Weights of a small masked image model.
Model: 6.71M parameters, 64-pixel images, encoder norm layernorm, encoder activation swiglu, encoder moe expert_choice, encoder num experts 16, encoder patch size [8, 8], encoder layers 12, decoder width 192, decoder layers 6.
Training: soap at rate 0.0019, 22900 steps, batches of 128.
Data: trained on photos of plants, animals and fungi (iNaturalist), 77898 training examples.
Rows from block 5 of the encoder, named by matrix and row number. Rows with one number belong to one attention dimension. Each number is 500 + 40 x the weight over its row's rms, rounded and kept within 0 to 999. All counts start at 0. Numbers have three digits each. After the name is the row's rms in percent of the matrix's.
# v: attention query, key and value (stacked) (encoder.blocks.5.attn.qkv.weight, 480x160, the v third), inputs 0-159
# proj: attention output (encoder.blocks.5.attn.proj.weight, 160x160, transposed), outputs 0-159
v.14 076:477421452518424529498539471546448484543491555470547455533550437570556517522565528478474492516510477527477491542538498518480493536538495477420478443483477494516435529452491523512452491438459480466471469403483503505521471516462513552507531458573479530487492522469467513599446473486452518479427492444445557528559453396495499513481556521461561471500473475521440584519544498483468520548484578488559495502557565541490539482515520550505555542477469515504574524534503483587580462498497513
v.15 069:511508533496485451490515484439559499461495563444415536541532512507511502431463538410455522506532432564457526511461485509536472447488504562463486483582474557529487490521460517523553459509484440482548480533488530529499430439471436556550531411490531500479455538548502487524511476518409526480484599464468482526490446529511532531466546482503514516533456516480518404469473466512463528498510546535518411534581507523436506483434505519454501489595523531454522518562588478514529503480543441
v.16 117:512490468557472557437442467489481512500510500460508471461474552429536540491504490490449515549529566571495560543477506526511516521527478496490445473488485541480480505475545545523495408545458434499527524503437550533535524538486517484455467533492527448556538457433463507541498457483471467572528556471417584477557537523475524560495547503511424531531426546515442504434484463549432413474507516463622484413454443515516546509517465512490518508499496433506556502491409503534529470467504503
v.17 115:522440494444452446532530545542452445509514541482469508464480509419544477509609479441447504503536446576502525529466468531476500566523508479471529485525535499491484487422541451445556542532420526570449471452535469504522481470537464472468513513506456519469507532540590568532486479469494464464471485571473476487480455486532602487501470523500540522541530447454526544565414533484543508544522450438492496506553588508562530585535480440522556506487514457462484483523476562463481557488492478
v.18 110:467512465496509435529544536439491445523491511489485463465500493439586504503464457486420514500541469482486469499456517604538522498525461548480495494506491474444449452531556520513576536535472515493432497481579464458481439506523500500496562470511474489470496521520562537518497517529464469468528502532443418506498460475491515476471439540548551487456505485536519547590506557504626467517462460453473478516452563497533503620543488420504564434495474477421524495541468583470506520489431515
v.19 099:502496533510552563424491479461413554479505434532471424519521458543425502492464511503571485543541507476416588491499545512480534585457473442475507498460499529512469413485496477480502574558450466555538466533501497502491508452516581512490509520539484516567515524498411497521572502573498435471502531458491512491569553577476512548493407492456488513512570495474517579534531524490488507420478428508538572507519533478504551555478567480465477499553480435508516496485481518516474524497497540
v.20 090:494571517470520464509524521472495541551481482517451555563515445530472461444486489530462476507551505524577447437543544473480500484432494480529547512453492483551570543516471533450509467514487573478481515538541538461573492503478493571512589513482555511470507454614464474464465581521544508500593532559490556499522474518472395374509518503544516503565517486523588489499510496467526464447482459498464526496438481512460523566539484543502526434519478497453482533541471531450472521455513461
v.21 104:488506501534492462563601548440451511494508438505490471518572486516434506504461525484538482527475524525565529483526512436551478457466465523569520585490531473492498423562458485482512561452514457521529433522526529542493440520505518519451490488457416624509539462561493458522515504567437581527472479507582518560420422545519473449486492476472509512519548569531513467537493499531553407441517552509433516504481527509468496498501417505523541563487532534495536525491472522510490479480466491
v.22 092:502608501459505464500515451512574528516505469517519473620476493546426529483471471580603539495466483488524476435525501449448495532438541486497520525474555463506461538509474552517434478505517527380526569573451422463505524490478531504555490486444552514452497471445409501442548483551459538488499527502506513542468500498519526515446448517463480432515507527452545457560491466473508507433497485466485548482514470556516480549487506533471415504490429464530554551489495466540458492531479503
proj.14 078:530611499466595525480454490457521549495567484543470544478418518472484427542515514485494561479463506508518506528426526556460491510459524497543532558459487560483601497515557511491483526467516505501460498527529443477491492491450545467486495552495538492509468524538473495413536511492478570548575499474570464502485529526482468485514479463522477519576519535480615503438505548479600519513535518494472512505476421494478476504497484489531405442505498518451458430483462510375484515538531534
proj.15 072:467426450530535549483403550490487539491488424532523426455488568522509452502480414529584521493504539449440415492544501477407472425465524439452479485494476464506551493566462478478502546487458529518482518493555544536510555519468550521444509557480451517512500462550445526492425470447543566473465410459533495495481550532517478486503504584491495481443535481506465539484513551534480532510467477457535533529510518511519530539510448510592524496455508490515502519469378539481505496501458543
proj.16 099:508537537452554459540571529482537505490542504550547542540524443576462504502498527552506495438467458480540477513480492425427477480499536485503504491418561531434480492444521427460494557423509536514529451446571518479467448500530445482464525452536463545464485567496474496475503495554509506467543525495549421491489524489556441469461497529442560484498579507451530490574530530489523541493500535543411537544610509532429484466490502432527442513579501501490443576527530521489476499498526535
proj.17 092:548536532519513488523499550441551494514429501473510491520555478585511520476369473460583468487472478467473473462549514524567496467481456512533474448500467425538509565508465489556476500452492453492519490462494470529456495512426543512470566499471564457486537510501518510514518497484581549576552510424537515446529497482484441521467535492523493513420525551518419484513492497523504543423466544587493488508522467460470507381472515499485455500454402544541520495421538479495472535520504561
proj.18 101:587517521431467449519514514585511526472462464466442551515510518590426505526550528466555451525450460535519515495532520468462503484458467481537534490459514534515529564495519420504428462511510488535546550539439586566547476458416547573486522570446579516505493517496525525469528503477528513546531460485532533510488529488493482504495531428486478475539540467493503495441501450527456538465497501540480544554537419542585444442488552567433484447528519505497460497492551447449508560524550516
proj.19 096:500458488479551526539470500541514453483510527473541569482512525533554496562592520509501491441479511555579458494501475515506453445542494520456440509514515524421559535499523546488520382475575534462460501452444547485481544553576422471545512542497499421481496409464504506420445519467486526521484486547459531439430465473487493443471537473494467448451460539513489481454463508522482469540543523514462427528549463493522405501553482442524515521477492506524504482473398471521446479483538465
proj.20 082:449493517562449484490481494552488455477580551430533431543462512467503554517519499489505493497406484510441522479471449514516523483533496609532455450587462473430455429497505496508573510474474519511505493491461475513425457488483580430468463500442454511514469490429561595496553436494501465467460450448485486441475527530542544584494445506446518496511509512515459500479497532465460508484503556506453465543492534496546490454523495464545500559480564497584492441549545482533494428453536531
proj.21 098:530499520508514448475449452482542469515506533501478511528441493538501470499553459483474560498524416479478496477547490570515506576539514447454485480476448535521508575482499575548507445556491568418488550506451452432509491455483544497554502533556530409475430501463521541454462393413530493471471587504431476498514580474512434498489532565547503505483466465488487497426474486474478535547558494508479501495517474505578494547523542469418419483511483511517491495505574471450512482529564524
proj.22 086:455431572545563552466526542461454497498481584461465515472544533475575481545566516452461470466506537541546472550526481569547529422537485480488566496545480481463500446510505485500537510489522472516446416553551479468460467463461533488456556511586477465536477488599472491521464516464494535477450488500490441506451540600491448499537488441511501574579474542492471472462546510483439494540509528502496492545486509494480557527477438487519610501563576492544487474525471462497462480447514480