config.toml
encoder_arch = "vit"
model = "masked image model"
dataset = "photos of plants, animals and fungi (iNaturalist)"
train_examples = 77898
image_size = 64
crop_scale_min = 0.7
horizontal_flip = true
translate = 0.12
method = "mae"
mask_ratio = 0.75
loss = "mse"
encoder_norm = "layernorm"
encoder_norm_position = "pre"
encoder_activation = "swiglu"
encoder_mlp_ratio = 2.67
encoder_head_dim = 16
encoder_fused_qkv = true
encoder_bias = "all"
encoder_qk_norm = false
encoder_parallel_block = false
encoder_inner_norm = false
encoder_moe = "expert_choice"
encoder_num_experts = 16
encoder_moe_every = 2
encoder_expert_mlp_ratio = 0.25
encoder_experts_per_token = 2
encoder_shared_expert = false
encoder_patch_size = [8, 8]
encoder_layers = 12
encoder_width = 160
encoder_positions = "sincos"
decoder_width = 192
norm_pix_loss = true
decoder_layers = 6
residual_init = "zero_last"
optimizer = "soap"
beta2 = 0.95
learning_rate = 0.0019
beta1 = 0.95
shampoo_beta = 0.95
eps = 1e-08
precondition_frequency = 16
max_precond_dim = 1536
one_sided = false
adamw_lr_other_params = 0.00077
max_grad_norm = 5.0
max_steps = 22900
batch_size = 128
epochs = 37.6
lr_schedule = "cosine"
final_lr_fraction = 0.05
warmup_steps = 2290
weight_decay = 0.0
adamw_weight_decay_other_params = 0.01
Rows from block 9 of the encoder of a small masked image model, named by matrix and row number. Rows with one number within an expert belong to one neuron, the router's apart. Each number is 128 + 32 x the weight over its row's rms, rounded and kept within 0 to 255. All counts start at 0.
After each expert's rows are labels from the 100 images, of 14976, where the router gives the expert most weight on average: "responds to" is what is common among them; "patch colour" is the nearest of a few named colours to the mean colour under the peak. Only what is clearly more common there than usual is listed. The data: photos of plants, animals and fungi (iNaturalist).
# router: router (encoder.blocks.9.mlp.router.weight, 16x160, trained with AdamW), inputs 80-159
# gate: expert gate (encoder.blocks.9.mlp.gate, 16x32x160), inputs 80-159
# up: expert up (encoder.blocks.9.mlp.up, 16x32x160), inputs 80-159
# down: expert down (encoder.blocks.9.mlp.down, 16x160x32, transposed), outputs 80-159

# expert 14
router.14 [131  64  93 147 167 188 144  85  88 140 126  99  72 145 133 123  81 139 132 102 116 182 131 169 112  91  71 213  92 149 136 179 154  87  80 111 110  89 204 102  92  49 158 149 134  92  86 148 161 129 144 158 141 126 137 174 160 136 163 161 166  82 119 108 163 152 115 134 137 164 125 176 140 177 148 138 108 113 150 111]
gate.0 [124  87 130 167  72 117 133  87  98 111 143 169 100 130 131  84 192 150 111  95  91 171  99 169 140 120  74 106  81 142 137 153 134 112 134 114 168 121 166 193 139 115 133 112 179 130 104 165 155 158 141  93  87 168 113 115 139  95 117 142 133 116 152  96 182 195 188 171 110 121 169 152  67 137 127  97 129 126 113 166]
up.0 [107 101 128 145  85 165 118 123  68 128 206 168  75 104 183 101 222 148  91 145 115 165  91 171 120 132 121 162  85  90 138 169  76 133 213  94 171 100 181 146 152  98 138  80 166 152  95 185 172 139 124 115  83 147 156 117 118 138 134 160 169 126 106 135 150 146 115 160 127  84 123 137  69 162  93 131 161 114 120 138]
down.0 [166  92 118 155 173 186 128  66 135 135  90 177 100 170 115 149 114  83 188 113 148 108  96 113 101 138 119 118 131  82 141 125 131 129 107 142  60  99 147 179  94 150  89 156 173 102  80  83  79 139 141 109 122 181 163 115 182 140  81 187  61  67 152 136 175 121 196 119 136 129 129 103 117  99 124 126 174 141 104 138]
gate.1 [135 156 174 147 108 123 131 151 161 129 108 122 117 158 131 139 144 164 117  57 114 101 130 127 194 158 128 208 160 103  86 109 137 165 117 102 129 109 137  82 143 119 120 168  96 145 155 131 120  87 177 121 106 154 202  97 107 146 169 130 132  98  99  69 104  99 127 100  98  89 130  82 109  95 123  77 207 151 174 131]
up.1 [166 104 154 136 154  91 130 135 149 182 162 110  71 157 162 114 124 163  94 117 137  90 104 112 190 109  91 155 137  88 101 113  92 191 168  87 131 145  88 161 165 144  77 136 128 178 142 160 102 120 162  89 105  99 135 143  44 141 151 189 156 183 133 188 130  89 172 120 157 149  88 113  85 118 148 160 125 157 195 111]
down.1 [121 124 220 147 158 113 123  99  80 150 110 176 144 127 121 129  96 134 110 119 119 140 145 112 148  86  72 112  96 130 144 123 145  84 138 103 139 172  81 113 148 137 141 109 136 164  60 141 148 147 161 100 140 156 116 104 102 181 135 138  50 153 200 172 155 103  72 156 169  86  79 163  71 137 169  97 106 160 137 142]
responds to: class Aves; order Passeriformes
patch colour: black

# expert 10
router.10 [ 86 191  77 163 142 180 144 147  59 177  69 124  95 132  93  78 117 191 108 110 117 157 132 113 101 195 108  83 113 136 161  79 150 166  80 116 182 110 108  93 110  86  71 113 143 113 156 104 185 115 104 123 108 159 167 168 176 150 105 148 113 104 156 170 161 135 118  49 105 134 142 131 131 147 178 172 124  79 130 106]
gate.0 [149 159  93 150 106 131 128  79 130 114 106  76 131 114 122 126 119 166 122 144 209 177 103 154 113 134 163  90 231 139 125  93  69  82 113 134 160 138 109 113  98 101  96 150 168 149 101 143 121 160 134 128  68 100 134 140 185 192  81  65 102 172 125 160 157 118 156  97  86 122 113 110 114 139 127 128 138 117  92 184]
up.0 [100 101 160 104 172 110 162 172 133 136 157 161 113 104 137 132  86  61 101  86  57  64 104 155 158 110  79 158  78 111 150 153 169 156 172 127  98 118 123 140 157 106 184 147  87 131 153 121 142  72 131 110 146 144  97 126 107  82 200 200 153 104 109 104 129 123 128 171 170 112 151 135 104 121 122 151 133 126 125  77]
down.0 [151 136 190 122 156 169 152  99 106 185 136 106 156 131  72 109 159 223 137 154 152 121 140 150 107 197 163  91 111 101 136 204  51 177 162  70 134 116 111 137  97 155 104 100 147 123 120  82  99 158 117  86 122 150 148  96 131  74 144 132 133 156  71 162 106 104  79 107 129 100 111 156 139 194 189 204 108 134  67 122]
gate.1 [ 68 130  98 171 181 110 129 118  89 100 143 128  86 175 117 145 150 104  82 130 131 148 159 132 108 134 113 118 139 176 103  94  52 148  64 142 131 105  89 146 140 143 120 150 130 152 111 153 107 138  96  93 149 154 116  52 155 120  98 135 114 178 150 193 121 153 161 126 154 121  64 134 102 109 127  96 150 106 107  47]
up.1 [101 115 196 171  62 164 203 172 115 146  80 142  73 120 125 138 127 148 101  87 100 103 118 130 157 163  58 179 135 106 191 135  94 178 140 131 168 168  96 117 140 111 109 164 131 109 109 105 170 116 163 104 151 141  85 124 134 153 104  84  86 102 120 101 131 174 102 151  56  73 111 151 115 163 143 187  99 142  79 143]
down.1 [111  97 193  89 121 104 163 120 126 138  74  68  86  98 134 145  95 149  66 147  88  78 104  99 120 125 145 135 152 133 118 116 135  87 133  69 129 182 148 103  73  94  81 156 137 142 156 125 109 150 176 162 114 142 115 107 140 141 107 120 126 120 231  92 126 143  99 134 106  84 125 140 147 154 174 143 137 122 144 133]
responds to: phylum Arthropoda; class Insecta
patch colour: green

# expert 3
router.3 [126 169  82 173 157 116 145 167 166 146 127  89 100 177 150 155  76 148 161 187 123 138 117  71 114 121 103 102  89  86  68 148 131 148 121 135  90 120  82  94 208 142  95 119  97 123 126 173 126 160 164 139 188 183 145 158 116 170 166 155 114  85 158 165 166 176 121 129 188 174 116 120 133 150 166 154 189 126 147  79]
gate.0 [129 171  71 139 173 112 129 129 169 102 119 139 174 148 174 129 136 170 149 149 169 136 169 103 138 150 153  93 142 147 115 209 105 148  44  91 124 147  82 110  86 122 133 148 145 116  50 111 121 106 109 115 123 127 118 129 107 116  69 132 128 136  93  26 109 156 109 143 202  90 130 155 141  99 104 108 160  94  96  70]
up.0 [121  93 123  77  74  92  99 140 118  94  97 136 128 147 101 168 187 100 123  76 103 186 136 135 160 133  86  97 154 101 116  72 125 155 158 157 146 100 126 111 128  93 168 116  90 124 201 162  90  86 113 135  86 110 149 145 172  81 139 117 124 152 147 188 128 163 115 133  51 110 141 141  97 158 127 123  46 191 145 147]
down.0 [111 160 124 103 116 155 222 148 116 123 128 125  97 154  70 106 181 125 131 126 120  92 150 131  89 184  80 188 107  70 122 119 181 126 133  76 120 112 118  97 111 142 157 156  75  90 202 125 139  78 113 108 161 128 173  92 177 126 158  65 179 160 135 162 176 117  93 123 150 102 170 137  99 106 108 120 171  88 112 172]
gate.1 [128 171 167 116 166  62 126 122 120 114 203  70 208  45 125  80 147 147 157 146 133 161 168 179 156 160 112 139 121 129 154  82 155 143 159 153 124 190 137 153 191 185 111 144 124 149  99  89  94 119 181 161 110 122 132 122 143 173  95 115 129 176 111 105  78 114  69 191 179 155 149 143 116 166 110 102 102 156  70 152]
up.1 [170  66 123 159 126 122 198 150 114 180  91 102  81 178 152 172 123 146 149  74  97  46 147 137  81 123 196 111 150 148 101  88 114 122  69 129 136  94 126 114 119  77 107 116 148 146 128 132 107  69 101 123 134 129 155 153 116 133 153 135 109  50 133 135 175 149 158  71  67 139 100 133  73 102 114 139 165 105 157 133]
down.1 [ 79 119 196 118 158 134  75  90 200 160 135 125 126 116 179 123  83 174  89 145  63 121 121 118 123 143 120 140  90 147  98 113 187 143 184  92 110 134 129 104 113 132 131  90 120 151 149 125 121 195 105 171 124 128 124 147 156  75 158 117 193 169  93 184 140 124 102  80 113 171 137 160 169 156 118 112 139 137  70 175]
responds to: class: Aves; order Accipitriformes; family: Accipitridae
patch colour: white

# expert 12
router.12 [ 95 165 116 113 104 107 146 104  88 116  93 110 105 131 102 133 106 121 137 134  83 176 117 116 109 172 115 109 120  79 149  94 184 105 106  79 112  74 180  59 156  86 118 124  98 131 175 149 174 129 106 149  83 132 177 168 154 167 148 116 144  79 150 149 169 134 101  50 112  75 180 119 124 152 130 148 155  94 128 116]
gate.0 [192 112 105 159 143  57  90 167 126 129 156 139 145 116 136 101 106  97 110  96 116 148  99  69  80 107 190 103 127  70  92 151 124 159 140 121 166 122 164 115 137 159  64 128 191 134 128 109 159 111 141  57 182 179  98 103 180 128 108 105 109 163 122 149 123 134 139 120 108 165 166 171 178 137 148 184 113 159 163 104]
up.0 [130 186 118 173 115 107  93 162 169 139 167  90 153  81 151 106 121 122 115 170 131 149  98 109 124  95 140  86 121  77 172 190 154 137 134 120 113 178 100 149 117 141 118 134 145  85 111 198 113 146 111  73  93 122 149 138 103 142 101 122 104 150 144 223 115  87 121 136 133  54 157 136 103 102  70 174 110 100 125 126]
down.0 [ 78 126 129  98 169  62 150 184  81 131 110 136  95 152 145 146 115 120 149 105 115 179 116 120 195 147  98 158 182 185 144 128 142 147 168 152 151 139 129  62 146 115 142 216 111 152  86 164 169 132 147 179 122 176 127 153 113 127 139 184 141  76 157 119 158 136 155 101  64 102  95 107  56 107 171 126  88 147 130 123]
gate.1 [104 181 109  67 101 122  99 100 128 107  88 152 115 157 125 169 136 127 118 171 132 164 132 198 125 117 135 137 119 121 143  74 143 134 130 114 144 151 124 113 140 123 134 165 158  95  99 121 197  90 143 157  47  85 147 108  89 166 115  92 118 140 152  59 113  98 102 105 172 146 124 110 156 132 154 143 123 107 158 142]
up.1 [166  93 151 155 153 148 175 160  97 172 159 102 118 109 136  99 128 108 166 159 175  57 126  69  94 202 126 151 124 153 117 143  98 145 129 164 104 116 129 113 106 129 134  80 127 136 164 142  83 188 167  73 134 164  94 153 146  93 170 150 118 115 122 162  88 163 160 158  99  87 135 109  81 112  85 150 144 113  82 134]
down.1 [130 113 138 106 183 154  61  99 132 103 140 133 104 100 132  92 158 170 138 114  79 167 122 166 170 157 114  86 142 180 110 135  66  98 176 126 146 108 171 183 105 122 108 140 143  76 115 160 104  96 132 152  86 100 132  89 142  86  92  94 155  54  98 100  91  94 151 103 155 152 119 121 105 145 124 119 129  83 115 163]
responds to: order Passeriformes
patch colour: pink

# expert 11
router.11 [124 157  90 140 151 145 144 140  98 169 160 104 134 141  66  94 108 162 148 188 126 166 136 108 125 121 134  93  85  92 124 177 137 119 100 105 125 172  95 145  78 127 125 106 116 115 183 152 115 129 127 182 109 150 184 115 174 157 161 131  81 127 135 143 184 145  89 115 183 120 173 170 143 144 137 130 174 102 142  78]
gate.0 [122 146 176 142 114 149 109 160 141 135  97 110 113 114 180 114 126  83 192 189 132 140 103  90 128 143  93  89 113 136 153 128 173 145 134 108 130 128  76  77 128 196 108  94 138 181 106 153 134  73  72 145 142 137 107 124 117 116  82 181 168 110 150 195 113  85  88 148 128 204 136 177 109 141  90 129 169 139 131  92]
up.0 [132 125 109 144 156 141 153 103 113  76 170 127 160 121 116 165 105 145 102 126 129 118 136 169 108  76 166 169 140 137 104 107  88  89  97 139 111 163 171 173 133  66 124 183 114  87 169 124  91 181 198 121 112  93 117 122 119 151 151  72 127 157 148  81 132 151 176 125 108  75 142  99 140 119 156 144 102 170 113 119]
down.0 [134 116 104 140 123 187 167 122 115 116 136 112 138 117 125  67 105 130  80 128  94  91 100 112 109 168 186 132 140 105 112  97  51 157 122  71 138 167  94 164 112 125 124 114 197  94 161  81  95 124  89 189 139  55  88 120 160 161 161 140  65 171  90 146 146 132 140 131 152 149 130  93 185 136 151 121 141 131  84 160]
gate.1 [175 110 145 158 154 126 113  75 184 140 190 152 190  95 118 175 132 106 128 133  64 123 119 130 131 132 187 121 175 148 126 107 103 117  68 160 118 117  93 175 119 160 125 155 106 145 153 183 159 112  91 147 129 164 103 105 171 107 130 131 117  66 102 174  95 156 125 135 166 168 108 136 135  84 137 158 152 118 145 106]
up.1 [141  90 110 158  91 105 149  96  91 138 146 153 170 107 181 109 151 109 147 169  88 144 151  74 132 130 145 108 101 113 148  74 160 179 113 110 120 182 108 162  92 163 153 132 146 109 161 136 105  65 133 146  83 161 151 102 167 133 135 113 157 134  99 133 137 140  85  91 142 132 103 137 182 157 159 154 170 136  79 129]
down.1 [171 108 104 149 175 186 118 149 137 138 167 203 135 168 125 208 166 143 139 123  98 133  94  99 147 143 100 149 114 120 103 115 191 160 126 114 120 143 199 140 128 137  77  96 170  79  87  79  81 159 173  72 166  67 123 150 181 108 147  93 113  71 130 139 163 134  72 104  63 135 130 118 119 147  95 112 169 145  70 111]
responds to: class: Aves; order Anseriformes; family: Anatidae
patch colour: grey

# expert 8
router.8 [104 138 113 136 199 145 160 155 100 162 156 115 117 165 110 137  73 160 160 160 112 130 131  88  97  95  93  94  96 107  98 157 158 125 132 111  70 132  95  73 143 145  96 126 101 107 156 129  90 151 154 184 205 171 151 129 119 161 167 168 161  95 135 163 149 153  70 133 137 180 125 130 167 134 139 199 195  98 167 107]
gate.0 [ 93 160 163  76  78 158 157 107 118 141 133 144 110 154 159 153 144 111 106 157 172 114 142 120 165 148 142 132  66 139  61 103 136 153 130 140 143  93 153  95  87 114 136 117 106 132 180 117  99 173 206  85  56 162 110 131 199 111 120 137 132 111 174 135 143 195 142  99 143 156 100 141  70 141 122 206  64 112  99 122]
up.0 [124  86  64 127  81 162 121 114  94  63 139 132 163 111  94 127  90 159 136 124 144 122 189 135 152  90  83 105 125 119  76 158 139 135 150 184 135 152  84 135  47 134 155  81  89 103 118 151 102 158 120 113  52 124 109 137 157 107  98 108 147 165 157 125 127 117  91 147 102 137 153 131 136 123 109 100  89 128  66 108]
down.0 [151 110  84 142 187 147 152 134 131 142 124  99 155 146 148 109 114  77 131 150 140 119 158 120 138 112 124  39 145 174 142 123 122  98 144 168 116 139 117 123  97 175 102 125 157 131  80 147 114 151 102 119 144 153 165 165 151 133 129 125 161 124 145 130  64  79  94 125  89 131 127  99 155  72 146 123 136  87 184 159]
gate.1 [111 109 120 117 157 128  77 132 162  78 170 170  87  56 156 111 167 154  87 127 155 144 169 130 125 123  74 113 179 135 110 212 111  71 118 110 117 156  67 116 138 110  97 123 108 168 112  77 128 191 170 132 119 141 150 109 101 171  86 107  95 110 180 147 127 108 116 122 118 160 142 139 134  72 142 147 119 134 138 103]
up.1 [179  59 101 137 106 134 142 143 129 167 117 165 139 112 147 143 174 145 139 143 174 136 210 116 139  65 161 126  78 113 109 131 127 133  99 171 115 174 108  98 191 111 119 103 120 133  59 114 125 109  57 128 149 129 124 109 189 149 120 141 134  71  85 117 143 196 147 106  86 143 121 118 136 147 118 143 196 146 109 158]
down.1 [107  86 154 103 132 149 129  86 110 144 164 178 124 124 157 135 129  81 156 170 124 152  87 141 140 100 106 113 153  83 122  82 133 100 178 136 138 100 103 140 165 104 106 126 109 138 145 141 146 147 163 136 129 138 131  92 128 133 119 116 215 150 130 111 125 143 181  90 113 185 126 136 142 170 128 109 135 189 182 136]
responds to: class: Aves; order Accipitriformes; family: Accipitridae
patch colour: cyan

# expert 1
router.1 [104 177 100 133 111 158 134 124 129 110 166  99  91 164 146  79 135 184 102 115  89 164 191 159 118 184 100 187  97 112 153 117 112 114 123  81 110 120 186  68  99 109 123 123  73 105 193 112 171 163 173 134  92 192 181 170 186 148 173 157  78  80 156 108 148 154 144 116 128 112 156 153  57 158 134 165 154  86 109 138]
gate.0 [152 119 128  85 134  99 116 139 114  52 126 151 160 119 131 124 146 163 145 119  97 117 119  80 125 107 155 169 122 137 138 114 150 202  74 144  47 146 111 186  81  89 104 124 135 134  89  88 154 105 138 134 167  61  94 138 172 151 200  71 139 106 143 152 204 111 192 109  88 162 128 132 133  93 122 148 130 104 149 153]
up.0 [112 129 145 139  61  73  66 160 166 155  61 100 146 138 154 128  95  89 115 166 150  85 158 149 182  95 119 201 137 215 138 121 127 139 161 153 145  95 137  99 150 183 134 119 104 158  92 102 141 107 105 164 164 131 109 100 165 133  75 104 153 168 144 130 151 136  80 163 135 187  81 155 141 143 117 150 140 115  97 147]
down.0 [126 126 127 135 179 147 136 101  95  90 154  92 144 136 183 144  83 149 120 148 157 136 110 122 168  90 109 181  86 157 119  67 144 152 132 196 142 119 109 121  55 123 122 124  71 127  59  83 137 116 187  82 113 138 130  94 169 145 159 127 127 151 145 140 114 156  99 141 178  88 149 211 144 120 123 160 135 150  78 132]
gate.1 [175 131 130 148 160 105  94 134 166  65 172  88  81 171 174 144 115  91 153 114 116  63 101 102 117 156 132 105 128 121 155 127  74 144 135 127 100  39 128 156 132 144 153 152 142 127 113 190 141 166  94 106 122 166 106 130 148 158 127 136 122 101 110 139  68 142 156 114 126 124 142 114 164 125  72  35 168 131 173 157]
up.1 [140 151  84 145 103 142 143 117 103 154  99 167 101 125 105 104 153 189 106  90 157 107 104 157 198  98 118 124  95 134 131 196 182  62 137 132 133  98 100 116 100 134 169 119 149 160 130  61 163  98 170 172  93 144 125 160 169 106 111  69 100 165 163 100 127 108 118  61  40 129 128 133 151 129 108 167 110 128 130  99]
down.1 [183 154 135 114 114 151 154 145  67 158 138 143 142 101 117 184 161 117  76 130 164 113 143 153  89 115 147 100  87 148 163  81  79 136 136  61 120 124 102 155 126 137 108 142 143  73  91 155 100 178 110 145 148 101 124  81  80  99 129 115 186  99 124 113 104  87 127 181 134 115 128 186 136  51 145  87 157 146 150 137]
responds to: phylum Arthropoda
patch colour: brown

# expert 6
router.6 [222 108 129 188 160 159 143 155 150 134 142  91 126 162 158  84 162 164 137 109 111 143 137  77 111 133 112  71 142  96 205 110  97 119  73  92 133 106 136  86  85 104 128  93 101 187 177 133 148 145 167 173  68 132 172 138 179 121 159 120 189 138 154 135 161 142  93  75 174 158 161 162  88 135 159 137 146 126 114 127]
gate.0 [142 122 119  82 167 129 121 145 164 140 122 178 130 103 112 122 112 125 153 125 156 117 124  59 152  84 168  88  66 132 185  87 121 153  95 129  92  99 146 174 141  99  93 131 150 170 190  73 120  78 147 109 111 187 119 115 137 192  81  93 128 177 113 100 192 108  85 107 128 120 145  75 153 162  86 108 106 132  65 121]
up.0 [115 129 101 103 131  81  97 142 109 116 110 149 129 149 124 132 113 127 145 133 128 108 144  83 151 144 175 155  88  95 212 119 130 126 122 131 171 115 218 144 161 133 106 133 137 162 117 127 174 112 102 121 104 169 105 154 111 147 117 128  85 147  87 151 152  63 166  95 144 121 161 139 102 166 117 116 161  69  57 112]
down.0 [145 172 128  90 112 121 206  99 166 131 137 127  64 117 196 165 129 147 186  91 160 167 130 167 104 161  98 124 135 140 150  75 100  99 112 123  75 124 124 196 124 114 132 131 149 152 144 152 117 159 111 131  34 156 201 140 151 111 143 183 135 131 172 177 158 150 165 173 121 169 148 180 161 141 120 126  75  71 122  61]
gate.1 [ 78  77 183 105 182 124 166 144 136 129 119 152 175 116 119 142 114  99 127 156 107 112 177 118  86 145 195 111 107 201 145 109 117 113 157  77 166 151  96 106 103 101 180 144 147 106 162 168 113 146  90 119 194 127 118 122 136 146 140 136 155 178  90 154 189 127  79 160 112 172 120 113 154 174 117 130 134  77  88  76]
up.1 [167 150  97 129 105 119 128 167  81 166 150 107 156 141  86 127 109 139 135 173 150  98  98 113 158 151 146 145 109 115 186  91  70 127 106 173 108 145 145 171 123 146 150 104 148 112 107  82 108 103  78 122  77  99 157  81 102 189  98 111  99 157 149 152 131 139 167  65 198 183 128 114 170 135 124 115 107 139 116 110]
down.1 [136 110 120 143 153 129 192 123 169 149 200  78 167 127 138  84 162 153  99 139  61 118 118 116 181  71 163 108 154  86 195 165 148 141 155 145  68 146  87 189  83 162 153  75 153  89 134 134 144 127 169  97  76 123 121 134 138 163 108  81 143 107 100 166 111  91 171  86 136 156 123 198  64 164 102  89 131 107 165 107]
responds to: class: Aves; order Anseriformes; family: Anatidae
patch colour: grey